python train.py --dataset="regions of photos with short descriptions (Visual Genome)" --train_examples=203450 --horizontal_flip=true --encoder_layer_scale_init=0.01 --encoder_expert_mlp_ratio=0.25 --encoder_shared_expert=false --encoder_conv_stem=true --encoder_positions="rope" --decoder_norm="rmsnorm" --decoder_parallel_block=false --max_precond_dim=1024 --adamw_lr_other_params=0.00073 --warmup_steps=1860
Rows from block 9 of the image encoder of a small image captioner, named by matrix and row number. Rows with one number within an expert belong to one neuron, the router's apart. Each number is 128 + 32 x the weight over its row's rms, rounded and kept within 0 to 255. All counts start at 0. Numbers have three digits each.
Before each expert's rows are labels from the 100 images, of 14976, where the router gives the expert most weight on average: "responds to" is what is common among them. Only what is clearly more common there than usual is listed. The data: regions of photos with short descriptions (Visual Genome). In brackets: how many of the 100, against the usual share in percent.
# router: router (encoder.blocks.9.mlp.router.weight, 16x192, trained with AdamW), inputs 0-47
# up: expert up (encoder.blocks.9.mlp.up, 16x48x192), inputs 0-47
# down: expert down (encoder.blocks.9.mlp.down, 16x192x48, transposed), outputs 0-47

# expert 14
responds to: text has "water" (29 vs 1.5)
router.14:190115196135172076110088153150070139134084173120124142089164098142142169154115092173116129113178141216129093140128204167150151141157108129095070
up.0:135168137140150130133015183159143127102135133136163111090121192120199133142115157093138024154048126136159088126116136120121153106164128147120111
down.0:138161160092100183200093165127104129160142114159151102146034111082095145114088141143130090143088173180095129161092144134135119118119152168146143
up.1:150129121175091134107129104158072110186174056106141137136168133089082119119146133193138126105151142123091163143114182154102147148144130140150173
down.1:135180135170093123146139122085127127121075115172103152072091120091131139144141152070140192158165158095116176094075076126094145138167126169123143
up.2:136063113095116129125110150063154092110133156135104110132114131080208157125147118181080123176118124155154133092149114063137116133104112078156100
down.2:103143108077104104185047156149141173082157155105200097097101115156106153091177073143109126123143128117131129208156082110078151112102120144156103
up.3:118188150102115116070118087110126131149100138158170160158135120145139102128099176083161120132165116139108186099142156085168162116105087070147151
down.3:117146133130145149134115101106167139097123122146139153130168177145192184111080141155196094154095166108156128194106132129097102148141116171215171
up.4:143159085156095155087101127085147108082076138169152125138121171144204138110129078128133176139079128120071159173129091118134104206122100110103118
down.4:110127105102088126168128146120140184192189179112055158089115119095111078138135096157155094170169127106144107195161133079154143132132103167106070
up.5:140089160141148083129110064133136136161052095111100122094198131119093101130171149083180188133088129122079103112155085100123115113112179141105110
down.5:118146157140158071124191092130127094152147057134114130125150192107140147154107146114135160132141162155102150113146156111175135112070128149073117
up.6:122136132114063126150108090176078076188149092138150138165156138137133117169156155122151113128103107150131171123123176135101123091092131143098151
down.6:143118142173125207137101094128137128150129095169097120088145095110201181158093162170082162100160124098108122191126124148131106097119137155207143
up.7:155159207117089080116137093059123154108087085093112163102152164090112112137140121133130079142137134122138093129129136195166120108134143132161114
down.7:108092146128173084180163117097048139105106144124127135106118127090077087136117166114143164153182172107146118083099126143069118127142142108117182
up.8:114096154192107148122104144109126136146127161101138067094079140081149140140151095098091149132188105043201126150123150098205128139156098131139135
down.8:111093135117106219168149084131127136104174185111189119051149082122105175093150096156244158136099115140146107116143185078097155134112143063110078
up.9:162115069125137141109162188142105147154121156097211133101146147138134124093142118170127130085080116149126090090130089167143134125106152192058141
down.9:121163091145155130059161131076158183124141118139127153062125131105151181113133145112159118105089122007143134134139096165138131106125147159108145
up.10:106075082131112162153133133136087207152131198120162115141108107134135123156124131189137101085172100127101088062110084119134104169094176154124131
down.10:081167168080090144028167144093144110144132217146125153106135119158121122126159101080137116100135110129148094079169113147195212091107122133146089
up.11:157149166079137134127130107155146104118127136163093081132120085118116171155159121130087178180089083158067123130141147085115050137113149099121136
down.11:122132109060153125195104101123145128201124138109046143052076129111166108096155148143108141173112138107096138150099119120120143157188113144110099
up.12:171141069121154150096151127143142139110112109113150119150059055204179076164081167120138118102137134107112156063133139109142141126159110085136159
down.12:117136098092139140063139198130132165104101084162166133115099158149090138104114118104131123100157142067144109053110127046165098119147118154151089
up.13:096113093122159141114141095166097101119107127133159164085138119200090121111151151131076144122114110093122096147134099067158143127146179190096114
down.13:118162129099108067051114144112107122161120140126114103163092118127099099111131170105183129088186071126189107148087124092148139127111102140140105
up.14:132152134121201091116129146157146101081143139143070156102161134109170142213150126072123111125110136165089096132123100152165062136134156138148140
down.14:110162146127176160180138169149146164147143071151154114144017145135070138145168123093130056134096124172192133114093102169171115163083173074104161
up.15:068106096115211125125124108150115136118122143096125146099113146163048131173162140174096145086112173124104149139129111064163181083187093110181190
down.15:158126123081140087109130153116142148072108081124148110115120153099101077123109171124098152159114108182147180148106097156094056130091128143191171
up.16:119161084135162085141150157156080149180107092155156159155168088116117137115137112145106152132123156089139078130168076153134095126175095101131129
down.16:097131100106118138098114141162111124099140093113162113101119113158098125143105099132097141118088155070150147048147129181071123094133113124102210
up.17:165118212166164112100119135082097138091154118060124176109094114151146148141150165125105160096168072124148081095133160093124163144165108074125093
down.17:169139120116154142136119121132119117122130122120148126093211151122078182123148113150107183097168115064177132125148165174084162134086138054192119
up.18:070169111125116144184058103146140191162109067133141073180083147068195138139125142084085108156100122125107099126170109132124165119128131127165086
down.18:125165163073128169158150091085132125087223194126109151156055110119051095125110148176145162152135091142084162099115097170140159188109116076062103
up.19:117144158179138156162112130134101180145107092195186130093127136148068137159140163145152113090155079084139146145111152139107173128143171152168138
down.19:107145101186077111127103148111134137129142166114139132105127100131166159150128113175113108113165169158146094127129107086158168140112147074144149
up.20:146171159162175131089108073109134130129115161146126155166110127193086107088110107121161183136172152100157145061110106143143102135129140125088125
down.20:132100145103150098118162130111144151170146111109105095120200178124127153104127122113138129219132108155147141117139139072184095063132131124097120
up.21:122115116130089142158077157080134165138136123095180172130135078132114104071106183134135188093153075160141112158138144158080171172139072141204161
down.21:108185118155139108142168179126120143023154190130113104204177095164117121142104124153079115201110167098133106109163109058123158141142124087061145
up.22:134117109140143106096114164144132112174106050122173175167171087111132162097137142149181139099106186162148113168129126148168136056113108135089108
down.22:140104117174152096147111106142125148187128082146089132135073120100170141121172051171169110099087190122128082108153171135154046123112139127053131
up.23:100136093186125110152170129132127180127127112124192117174134121135088090126130126092113156127084183091084094141123108075177193124061105094126089
down.23:193125135171113145050148165105130144157123132104185131129171117122139182122134126119170132059088108093146179053116128171123155145130151103142097
up.24:136120188179135092103133088129098162097081129137119174160136147153188135127122120114180155090122134118153130075127097152086120112084136145088222
down.24:143086152119111145090125086084138109163130163126150135097145142211115099124159099111137189101101140140084119120113142134129036145084145181140109
up.25:125076200141162114120110134158112127195160123116130042148150115177133149144107127117084134136131149134140097121117187038113137135156095089119139
down.25:155129133210134196152188112091140126160133140101125159140165142152104078099135096116138174144104156128099129107148129150024139107088136124088120
up.26:134133089125143146139069110145120092106174156126113101060086100136109192143115147133131113110122103109142149071153176146138132105130067154134130
down.26:119102135095152092149062158142147093146116118162090125152177099144083137139110146187133097112115104174128132142119127135079089148146173102090078
up.27:189115118135106181098138153153178168158066112101155143144163136151118125113039146091136133109175121099172152149116121132186208055145084143171118
down.27:156137121210150130119137100117112117103107124075076111151159062153191149133063138154110142075112110116121134164152144157098163102138114132094110
up.28:122154135160180122132102121105095171153073168105130155160087128120146106122155086146128145094144122077159185130144118158138170148126119116092203
down.28:130155138159072107159093072109112182058123167111143122178123062149144040154143163122113142147153157196137086121166145138172130139093162134144127
up.29:134128201165115170189148106128093136138163130165135115154113146109124157121143120149127134132144177163162151104115083187094097067101158107155126
down.29:118136125098133123078173166125146065142139096162158081094106107162109144160167104141157130136131205133155123197133140110116110156110143154106170

# expert 9
responds to: text has "wall" (28 vs 1.9)
router.9:161140168077159098118168131145123175137166139153104137142140121174103175063079115137142171149178094112187118131108105133168122149106140159107181
up.0:107150102109135158076102056139142069124158170099141193084133145121101135194089080127100107140125068177157215181103098152121117094114063157135177
down.0:103128144079102156112136123098119169139079119177132152152151099119172131138096107131120149125173162071137079184144089124121153108125180115121166
up.1:155106136099107055101090139160100167143146095119138075112120186139095081141106117138099114143085137129144141134123148048108161119123125121088148
down.1:133103104106097111067098184155101133120144115146078103118068152126144045098125055111117157122118138131132098052155191101113171155120131154127170
up.2:118100110120151104113102130179141106112149142146156170134102148211138168135085139155138134125091121145105169175109107117162142074096112157108128
down.2:089135141097119182083172046098088104141138147131204139075108141113108147148140078117113147147145124119129125203172107146132129101114148124129113
up.3:165115170160116099110136147111180099155155179056118146110110176119162135146193144201111123107146191108155090098173155163182128088085135133121141
down.3:114118169162124173100109125148146138097142200171099109111143120123143129146087162078080099101091071201106188090068124147094051099201173089117149
up.4:128081113149121106141168169157193114131154113158134140123144072100101116078153105149086131136212121119124158094128176065104145147132129109096174
down.4:123129100102147105071075106142150127077095107117132121152157123158176128154117163115116128072149126096089180109144119197129143149105065182149169
up.5:118111125125127155207112104106173067184084116147149177164163083175085134081128096193145086145148128092126154109070123124129121120116169135091126
down.5:142133138142126153231114075096149140124126057125160109131145134133150106158141135141148137161145124040096076128092120144049111148088116160130155
up.6:155112114143147086153110123102102145130146078164099138077079107149124166138153160111175065198074136154138141097140124122093126124110116112154138
down.6:181072118155138160096073194123138135129169114154130176128123100156128096148121119131192143089113105092183136038103133166104086123097086142084107
up.7:107136126087077099087117073072166108134144153103117125097130105120155148112133168151137226114098124062159172149089099083105120159178151135160117
down.7:141130123046150153185148150159073101116129170096077081132127107153011159125105141156101126085120100134157151168107143107141100095095124166130103
up.8:141126127138126159046142138095127120160162101161102152168134143148120099097111093124170156135146159120107090143112104124131131141096197174092150
down.8:114152105167162139088102115147150092044122143142108100140100106127189065104191103110161071136074172115120097127139080097131139087168155112120103
up.9:146118132108105125135160095134128120154126123104088131117166091110158098150101164142041123107152098113173164119116107165129206146127119200110115
down.9:123129143142139111113214117122119174162160101096162133088109108116125094107100130092080131109135181154175077122121137158074128108124153106155040
up.10:159124151152168145140161114193206064189103091094113069117077205167104130079106135111177127151101097104151150110132109124159108043089125118101143
down.10:103177172113153118159123120161131147065169139094097151098143157135110181116102098107152064092109144085132154061091160214166107107080104090139123
up.11:084122126158140149116117146075141079079175140140115074147145131127138104180093127177161160121155115127167172147121117169125097160090117163084115
down.11:127120159097138102137117145162120089124165114164193162163094103168137075105113169135136138097095154136093075114187131178078140134161143179186116
up.12:146140149109131156149146147149091146103141132200116100110198142155141120081082194162100153154109169113076035083143161156080147114143147138092126
down.12:092129140103077122137161107136044129164124212110129188155125133138124077109095198156095117102137123128196105068142148157124158160136120169101096
up.13:070131133150114127116127143138072081105088105142092124132141166138112151143203080118156145120118063087093125117130127192125119125136133110125107
down.13:105132116131132160195057117146129158176120163082185085139114167162187126152164159071126126164106120144076133204127155114088150125115122140139165
up.14:166139186145129108119123093094150207169113111093136111122073155103058077168137131198197128189153099120136144165128117161175114096118174114106117
down.14:096162157175127212125120111148133163114119115144163161118113163142162147088150156116122127134125071100169101141140088028144131140180152156137150
up.15:173124140108101173118185144125134175086134115159094179199146145115117080123174115113138104116083203121102083113091093159149145085101116143136138
down.15:142115169097137153095151150108116160092112155150058129087160148120151105143149123097145102155117126165070143137146075157081167104175162145076089
up.16:173097135113128155078121089096083112091191182121144129152126099139113123176099091149127100149059157206136157138151159120130076081130127112109107
down.16:075151135114158060098062186071172099133171142124093103096076160146119134118166093137132101082152139179138098190113129163131082146162064114147113
up.17:110176133121113103109175062158123117142084050175136115124116146072117113123125128126150093105098182152103175128111165132115081134131133102115153
down.17:140123099076147114132153147147193126103133121112124178146150135074179142128094121123062098130100119148160156123117119134103109077091208162130139
up.18:125131156102090105116169103077147147133142130095104120135163156124136134049081130150117124129160150178140107113103152106199110138109100181192133
down.18:117138134047156191098145178137110125148177118115146126089132086124175127117113077174112063033135110117117089100081125113136139120116106148113116
up.19:118098148122167069126093134201134167105179186136152155136127176168135127085087107081126142115133099100135130119139176109121104090102165095070133
down.19:128148162082123104143165103144091139180089077137066077178127141105142151124187156115168220120119105143114128170187067147173100172160089174056182
up.20:185064129071192164117157135096136116123118156177148150237125067175189109120099125103173128098128152171096124123135134130126229108133154135139139
down.20:135108104119144047082106107150143146202131126114163081120087139120169056147084131148114161091193057192149129121176126143151176116125125105104084
up.21:140085113101114127110116099147152163151127187156112096096166141142132198091113167105134153146105092157158149087119119133079151111097145097103201
down.21:106128102086144137147154175134136172194116109093102152199067160176132140152048104117143186132156230091129140174097135086158141177118117144146205
up.22:149138104122122179089133105077114152197103075118088114165135182117112124226186127082153125169143193136125057171137160103130051100162163096143114
down.22:166116112148153151126063115105090151114121129059131107124121105138094121160084193120087180097084098100102142127067106132071137109130176134098129
up.23:145129167152162130108168089157089100148124142156105130083144150156149183079066082099133111116156123137155135152080114148129094106116123156142141
down.23:115139167107185179154090111144121123211112074138101151081110063131166112171102110110178104147134166149143142147179104127110158186122139104120148
up.24:097114122123100100169116115104107131156140170104134106137162099079130115097152144137153157147156092081139092096155167188057139158168133168145110
down.24:108154135175158208132127097144136173132084090181141163209106131107167132143090131140131109153120125133118098111152127135062152149112113097191129
up.25:055173098133133096132157114146074144102106096151161066146131203119182154192088113157114126110148127143159096149219152118086095171085148158108086
down.25:132140110189165160139142160146142051120116134135119119173104123123118100143129179150144151149123178209158129173126097129062141127153158087154153
up.26:174130088105139120129166139130154106132174122178076161138143144140093143158102132093092083106118124128133163125137110093108061093107112128121090
down.26:121169100116128163052102101149164133108112090098141113061164126100151134165132135115070146048114170147155123080128105149140084113119120161135123
up.27:112132150164090132114098136179176104170083106097184130136054183095124164129128146052200115157122103116131181140127074079170100099111160209102155
down.27:143106139064180117148090091131129116120100123176206146157109156099113137118150202117157138130108146163143151142110141155113086157118186162141113
up.28:141166170100125168125113114133135117199158162132138096153156046201140136123136139097089130104156102121175064091072108161106170154092082132055094
down.28:138153162121139156181153074104111092116134072125059138125140106114077132131102129124124138135124110052162109096115115171058113124098195087131138
up.29:156122121066151130165171107125183156103128159150125158108129186174127157114138117104153127102138151175070150139149127124144142190150141124168152
down.29:125112132152125089137135122176159167186133092126087130089121196128149063091121101146127136104090138102086159120105142099128098106168151106156136

# expert 13
responds to: text has "blue" (31 vs 4.8)
router.13:121119122130150108116171152103112153141192124142149101169069100091163145138134081172098150062123103141072123056122183170086126120113175111123176
up.0:081055138158138121163103135167154088100162196154164092178068168103107063175084128111132096157142131165115062091109092101113101106111131160103126
down.0:120116103155104170096171173139121119116174139147092096149131071148171095103163099138090098198090151178101122200133176111121098118122095123123157
up.1:106166172151155125183158153100130136165106133143099168138124184123172135167138097099132110147083144137083099104148122121092130103121159177168150
down.1:144127107155119130159098170173148157101129114153090108096045164074060078129128096161120085116150127118175141095120099182190134144104135048116160
up.2:131183070107148147098147141120105173134155087127060122103130156141141118113169147159131072071130088127127113111143173136116144144067123090126155
down.2:124173140122117094100164125090134155128118128127100105127152110091102154128130186126081158083180154084112131104141126150087135123090087073122152
up.3:167136116126140152136100106127123062102143174145168140068128200182142134140115093048209194110145103212209116097135105123155058060110147128095097
down.3:092063141096135169133135128118123102135249203140152138168117123082154137145117072099106139094155118134103117076159155106074174150092075127135131
up.4:127118141133144095118131143126178146134124131127107100121121175149116157095094051148132093097085083122135112175129141140145122089180137135094124
down.4:119092084133143062129137139117126127115083149125216137103083134132159063136119102132144147151116094085121097149130140115214087131105121106074087
up.5:097153162124135084147129137065170133085158179125084161124141124096137132213145164132122073119144144097108096101133143164178122059079218159169152
down.5:151155114114134139158145077112127141134127189096171153174108137097079137131104180116081165097139133121105112175097151070103089063088138121152155
up.6:139148146049119095148116108144118165126132091118162112154098083135051126166102100107173157090133146139103104146134135065183227149118120152139130
down.6:130141163156137185164181084138104140101098095097113152186092082113151152138117122144117122123177160103109086185129161136067126079152117173127110
up.7:116152157159162126137134141119092131093137080120133108177137106172133130189123165164175134140139118139029110137151107114131126121157093102122116
down.7:130147119125114096057124174132148120122026149142079181124094173111164100121121146111124069118147115120158140115129100218113179087168147119125101
up.8:121165108120104220138183136077143087103114081114125160159130116072151136182151111111144159118093172092140137070183066180113077081147147143135128
down.8:124149100136129176092141148107187105138177143092118105166144155099123118111114167154024087142085095047033107221135179124078111143120146053169119
up.9:118139117150114141087151137105107100171114069086159106128083133111132053150108138095139191148170163198147113127140132099070119138105074083120162
down.9:113129122047112127126184158145125113139137061128088120150163135158155151139089092143110081136101113124111096149118139160053170172174116174111096
up.10:118109153115111045134126114091107103175142158143163057168125151133128080178133145115116100090137095179081143080138145126091182161061131140136130
down.10:137116139044133135114078106109088153116040113143104129136127168095091127123099129173152152103082158094166130092122149101105181081188143101155134
up.11:083107079065104227138152106189105140079142158092155135127131107140160137166094133140158137080124122120135012109165138150143142082113096099119133
down.11:118125075115076091184159130139090090082196025133149130121092141133166179133151076178140138161158152107109100072133114133106156139098128170129105
up.12:162109179159150212143105105066171171172145124123138107022131181138168107155189133108102071142164133154108089125120113182176096120143125173143130
down.12:115160107111119137067131124167129144043161087141124109099139156114113069148154071130173106134153157175158190202113087160106141083107110190095167
up.13:166114133127133092142160087114199079091135187098192122111180149192108126155154139125111109138176111140177134153119058098092140092139127146143099
down.13:121148175141134189170075116156122134117199202139073163157108130177152192123115153135146152115150059142126139066121164115116191102090056180097145
up.14:088097162072142167155137162132131126101117165077086089089120087146200152144101142081136118151104141141174126071117139099125160109126177188121126
down.14:132097126077148161065103141088127131187047123140168111159200120162085185150118136165074140129128144113139125227114157077088127169125080122139156
up.15:158107097119069190101129098153122088121144094121138121147098230096124125200105114118139118158169084206138172143117163104160148152116137177108126
down.15:156129198046127097147082102165119118155173123123155129122107135116160078148162079126057122099125188125165103154134123143073189186137123078093148
up.16:153064161128113179123150134113138144150140115148206141119125135174144043198107124122113143142113164112166120106098132076111151132144137101099124
down.16:097112133130126147082138102129144137173156122143131142079068185126221132102114114097089097104152180132095162156151129162118189152178083134146091
up.17:039127115108119169068108116071185104165155103087084120188113169082129195129162146129126140144107101151103095196123116104108102100138104151196138
down.17:171093179072100108118119086120143125128080122124107126178157169116095140109092103142202138127112148073133078161143072163137114095111096170097147
up.18:185138127145069143126085177162100141106165105141151145171127141135133084123157128126103106158122151182117115189116089151177165066144071130149090
down.18:147106143150123158112092092135102122085137123096096105134157130131133134158080113083161091131107078172147126140136147088134157152094072175095154
up.19:123120093146095106102099130100177132134139148181142136169113075127124134157069143126133142134080131113155187160109130150126146074092074178072158
down.19:142130122164120095123135137112103124129115122137168149141162158153124089128154171136161057114108139129129134111150117128138028164100089169118153
up.20:153087126139119126141133138139131122199130150121157089097211146154123107173158122098132127151125092147156128100096129138147133117176163165145143
down.20:153148146187137136158139142134135136164188138145129119067107167080180051114165145130091121087148101117109167077124092065169067147156128087121135
up.21:091085151130160181079102107130096109077113106118131175117184124109120148147106141103214150142144096156143131135134120143129152081066151167130156
down.21:133098100107131121094196179125155147116157129146069142170072117104148090100114146119105144133144127056140127067095142150138165103103193164084114
up.22:107106131129127098147053164108122097202090151080196114115123075118097129167148149121107178170077138129130172160144083136111116143152095083157089
down.22:131140146075111082055199148148167150161164070099103135128091135095166137115141098129149118155083126096164152107131116097111088151071163225114108
up.23:112160156135113062125091147097216116075139073087143096151136107189118174178091121123112127125167150070132116194098138133111159134183114139102156
down.23:124119124122132058089105129127110132168144149154095125121161067180102143112143122174150129134100139069100106128143144111130072162142122102134122
up.24:194151118108033084122093205110146147143104112141061175047140101142133155155142130164121123092108146093106155103139126098097130114094129115128093
down.24:135132085184122094092126173125158128181112147155149109094148143164116168108121157111149127127150116132099146159128129106170108095137148067136131
up.25:163184134153160129153105168157075091092121153138099106111109121123156083126136099119139172117160122055152134105175139117091168089165141127160084
down.25:166159119240130189170144106131096115105151067118114138114096119134127144129130117137073088116126154102149125141137127098071175158134124069083129
up.26:168148180144186115142154179142120059143169162108125132088136115086131093072119098097120133132087092093050119156145119154131118070159202126113078
down.26:129117120059114111115152109118127156064119113116128120106069123115157060109151146103135070186126107135110140142163147095241125134120086076163118
up.27:116151170136189172159137141137130076158146142138082104149093092122082078171114099163144161120196142102137147130145105081138209121142136124114109
down.27:131151090134134100198096111137131124079143084077086120114160129110159080139112127159087136087154120125072160208124139102137115124110092100124115
up.28:085132137127149080187138059112122168150128122152145128137150165090129050150110174158097115132120145098159164143087112147150106120165133108112079
down.28:149095182162130058089133097134107139124111098146148090130112116146078038139153111135092123146113211158121115149132123140081134120156067162141131
up.29:128144115140135136134131152173123154124100087096129093092075150156081101164166136136093154084106166098094167132140107148088158125092144099120166
down.29:120142115141081084121130060159067159119091075123165121082085184133160076132149140108082187132109192121118125094126147127099136147159166131097118

# expert 11
responds to: text has "grass" (26 vs 1.5)
router.11:089123140152113204130178111133202120121104080139118132211093125099145146078100096159140164121137139114136059157087074115107100103158164069144150
up.0:108189065092083165091123099100167132140094114157094084135104135121088131157120123115117149105133127069169102103182157115187146199125150119145174
down.0:117114117125120089142123163107115095161165130116145109158157091115105126106101130090182117149080088129107151094099179130132162181098093070142153
up.1:103107145085168152082166097143134175091107067157090102195122151112089146068151148171126151140132113176104128171115115123120142106098109086130161
down.1:124125099041159131127160061108127151147102176142081178164070140127172159133115110136112048149112130135101104170152148135097117087181138148130077
up.2:164089168101120182161164103129128149087133115125107125137080121113133149071130134168103127141143155172119119135117095143119069145107104095173134
down.2:140144145114140194093157167130105120108127127163152167079070171138200182147117117139148129179130189105113128174163089170161094108155128146130171
up.3:118096134037133158103060099068130104110094125111144132096134142148148111090089094171106197167146157171156095170112113138121155085142027096138113
down.3:126140075077111152113095156090129086099098137142109105121090148134093104111108149120124121133142157090093135108121166143193085084099107153165113
up.4:084118121125111095192137143145142125093119133143115138180153155181125127116128116165116175166151148172136112174125163115137085163062141150195086
down.4:122111136131108107149094146058178150128134098150173128142116123154134060133157092173145199146096146151163147089158103134075169141124125114140155
up.5:137111141082177104176172144108127144095160154133143112086141123093095100152143120127120106136063197144113134147064118136138174105105095178143120
down.5:177137145183101118135077122113122114185133153120195153107119143099102147083068100141123102143091129119134098127121115146157097042007098118056176
up.6:174140119139149135136183112119154147096141131157144176128117129107114100121163113164112170117139178094160234117127064130092130098133134081176162
down.6:116121152154157093181090176125133169114142104154145118139090108148175146155160105149146109111161121160131112173127085124102094124091133101089175
up.7:162106116139115174164130149145125108156101101146128097143147099133112116149170124173077115083152188126105188129116128111124081136143114176146189
down.7:121126094138111112099099103122126159095163126085206069105112086172141139118088106149125102131143167068132117115102096137173117186153097133147118
up.8:115149091125109121087129122144120140140117157164124063140177157113086090173116118167083139130155081180165096157141091214151157132115113105163098
down.8:091130129095111171141141164108117100060157186069174133097115099121145110146112092170071155167138167125128113106155186110174097119147149170130173
up.9:142121116195177116132169054113093094103116080116062160126214128137125077106131153137160136187111108165091172148171138093165132107152121140127092
down.9:138132127164188204182143155173135136165120131136058105157120146096143106112121098104158110175115120043102145134184148113137119105138104119120145
up.10:111144114119166088106114131155126167131133118183130110139112169159134170132133227190135100176101082171162146116150119146117086104149125115135099
down.10:114112084118164076103078076131155146091141166114119148195166104186161106134155145117125113114146097197169168176187124126127068098154129036134104
up.11:159181089139119145062147132161088133129133109095073164121128185130118097162105094170097131102120166121092177067096209095110189105156162138139170
down.11:118074091113139115122126168132131134141144140094064114130100161080153124161177108148156186119125098161108126109135149086126142053137146188116124
up.12:088110207120128167100135078109186115092120103159105122105111136089109140098180160104128159121135105093141173139197146132217108102110123167164104
down.12:131111109116147098118187146134099117169115057174141122192158165152082131099113167093099082141115142224120101085141117105131104134118164088126137
up.13:134158179089150166084168108090142163180072089122097152153138154183085124107143138048159126116117136110088143159126150147179077103161150088179130
down.13:114104132120089136073126169177108079107152128108134109133149098178102095103103131114144115179122131164157130115084144119043081140130099063097126
up.14:125097164063137141085146093159085135121135080125092127152152116167106152095194159126063172180119101135137097102157191146129121132136119065089132
down.14:114128126093134186077113105078147126116123071133160142182124123131134146111135087147109110096108140147163129113160105110181193119076115126158146
up.15:133126150159115097105164129112133159131167130141104168128159121138114135135142142139142093150167121150053106145182137099131140091146123131076161
down.15:099091070102147110071123075152144084148134093118126175073154160145159183175124169173101162126078118116114121143128104142142089073093123128101077
up.16:166134108115117159098113139145099146125107090102100123124152130119158142169104215167069129141056122170174096184113129105089175109130108146189170
down.16:160136051097140196210129132170158123086124136108126155159128099152120116146104088110094162179174120175060159108151136096126175150053143105135171
up.17:131150108141149105078128138119126091157105141134121103117113092126144061132171145117145151130151162065101129082116126073080137114177172196076142
down.17:103117109113147048100115152084115123132120102095125118103135101146133150153159098114156163129085122231153107053086137112157164126113173158109116
up.18:113060150132092148119143101160138099072177165136168105107095133109116119127158108119078084147154103123165140145062112215193109116115143078156169
down.18:116166097167099153013162089128103154088071074100175147108063124123108104132134146139137088118196169115166122213080150176099121108084168044090121
up.19:136121136172122135159202144136157185138161090136148151156154124059127213130094086109124087122131095150132131109136152128082128179155135106178171
down.19:125110135149166212146083129149117104054132120130098156100126113095146171129134113089210073189113149078147140093113156086087084116102145128121135
up.20:168143143064218108181098132168138090152087082109127111155148162132153124123186123173124154124084094110164063141125139096112104134189132063114112
down.20:091124123144149078120095076139157081115165127134099135144134076119169135109151133140117181169130079132138108121124090198101113126077154140174081
up.21:139162096141129127060125120095157123181124145154104085151173127160184144052063098158135117137156112186181138072134132110149113138123116113152174
down.21:125179113122139224146126150140118090115124114118098139158089131175135127130109144110109114108165136101124127122114140103104117101191146191125093
up.22:136146143134113131137139159096110122150130192134091098154168131181181085172159157079149086159116112093084149143149096135141140047125134129077130
down.22:181101159181105151098104159116101116130122163149181163157182102118171032121057148150140183143140138164144159113132151050144135198097140079100145
up.23:122139153155126145103141140092085132158055131085143105123129146080171160173145090112066203130140097152092153098115163132181119121154122132144174
down.23:096190143081107133096156081067105161099107144125166142146087122112086096104134136190111160130116164065166135077142119139122143165065143142151118
up.24:117076137200117159125137126100138162114150192153161064097088190100125106119065159138171086106173113116077112167091137134149095129075143147149134
down.24:076166087110090117076124143073125127118185137166136152121121128131129110136142090135106085139097216138158109185123174143138136155053131107145146
up.25:155108110127136125173193087134166106167096159104168144158111109135125162086120153176112158154114162084093143160107186129102090079158067082117126
down.25:123122103226129087161131155129089145069144132135096143095151186100239074150171139087117110123108135052087160164136100153135092114173144179168144
up.26:107080150128168196141146131154105106190124075110123152114040107111129141116226150125149153109105068125150094105088149100133167094131168129155139
down.26:152098124109075096093138127141118103101205157137133104156200160099135088136171104133139128132120110163162185165145141116154134167124148114126159
up.27:105104112133122085094129126074146152143089162109091132061107174140128079133135125085129028106114123154158079141153143127147114174070141080121116
down.27:127134208085160091163136146111154187185143108131168131146128108112125139134103127127118122130140157202135117139146089115114161149088106178122087
up.28:057092127079095065094146183164106154152182154152137152192128151119137176128130117183108176089099137162174092102188111040143156148134130052096225
down.28:122070137028083081136106089100145125150133081121116125127182085159141177146134116133187094088120138108134120133182138145101174153163130158125116
up.29:127096133145133096111152118065104146130140092174115095122049092138094107098106113155132160178077162164198149115095118092150162099192100115082113
down.29:143135132115164136189182098126119127144136143100031136173146156136139150150188173125127129118123108150123133165115121084202126080139166105105171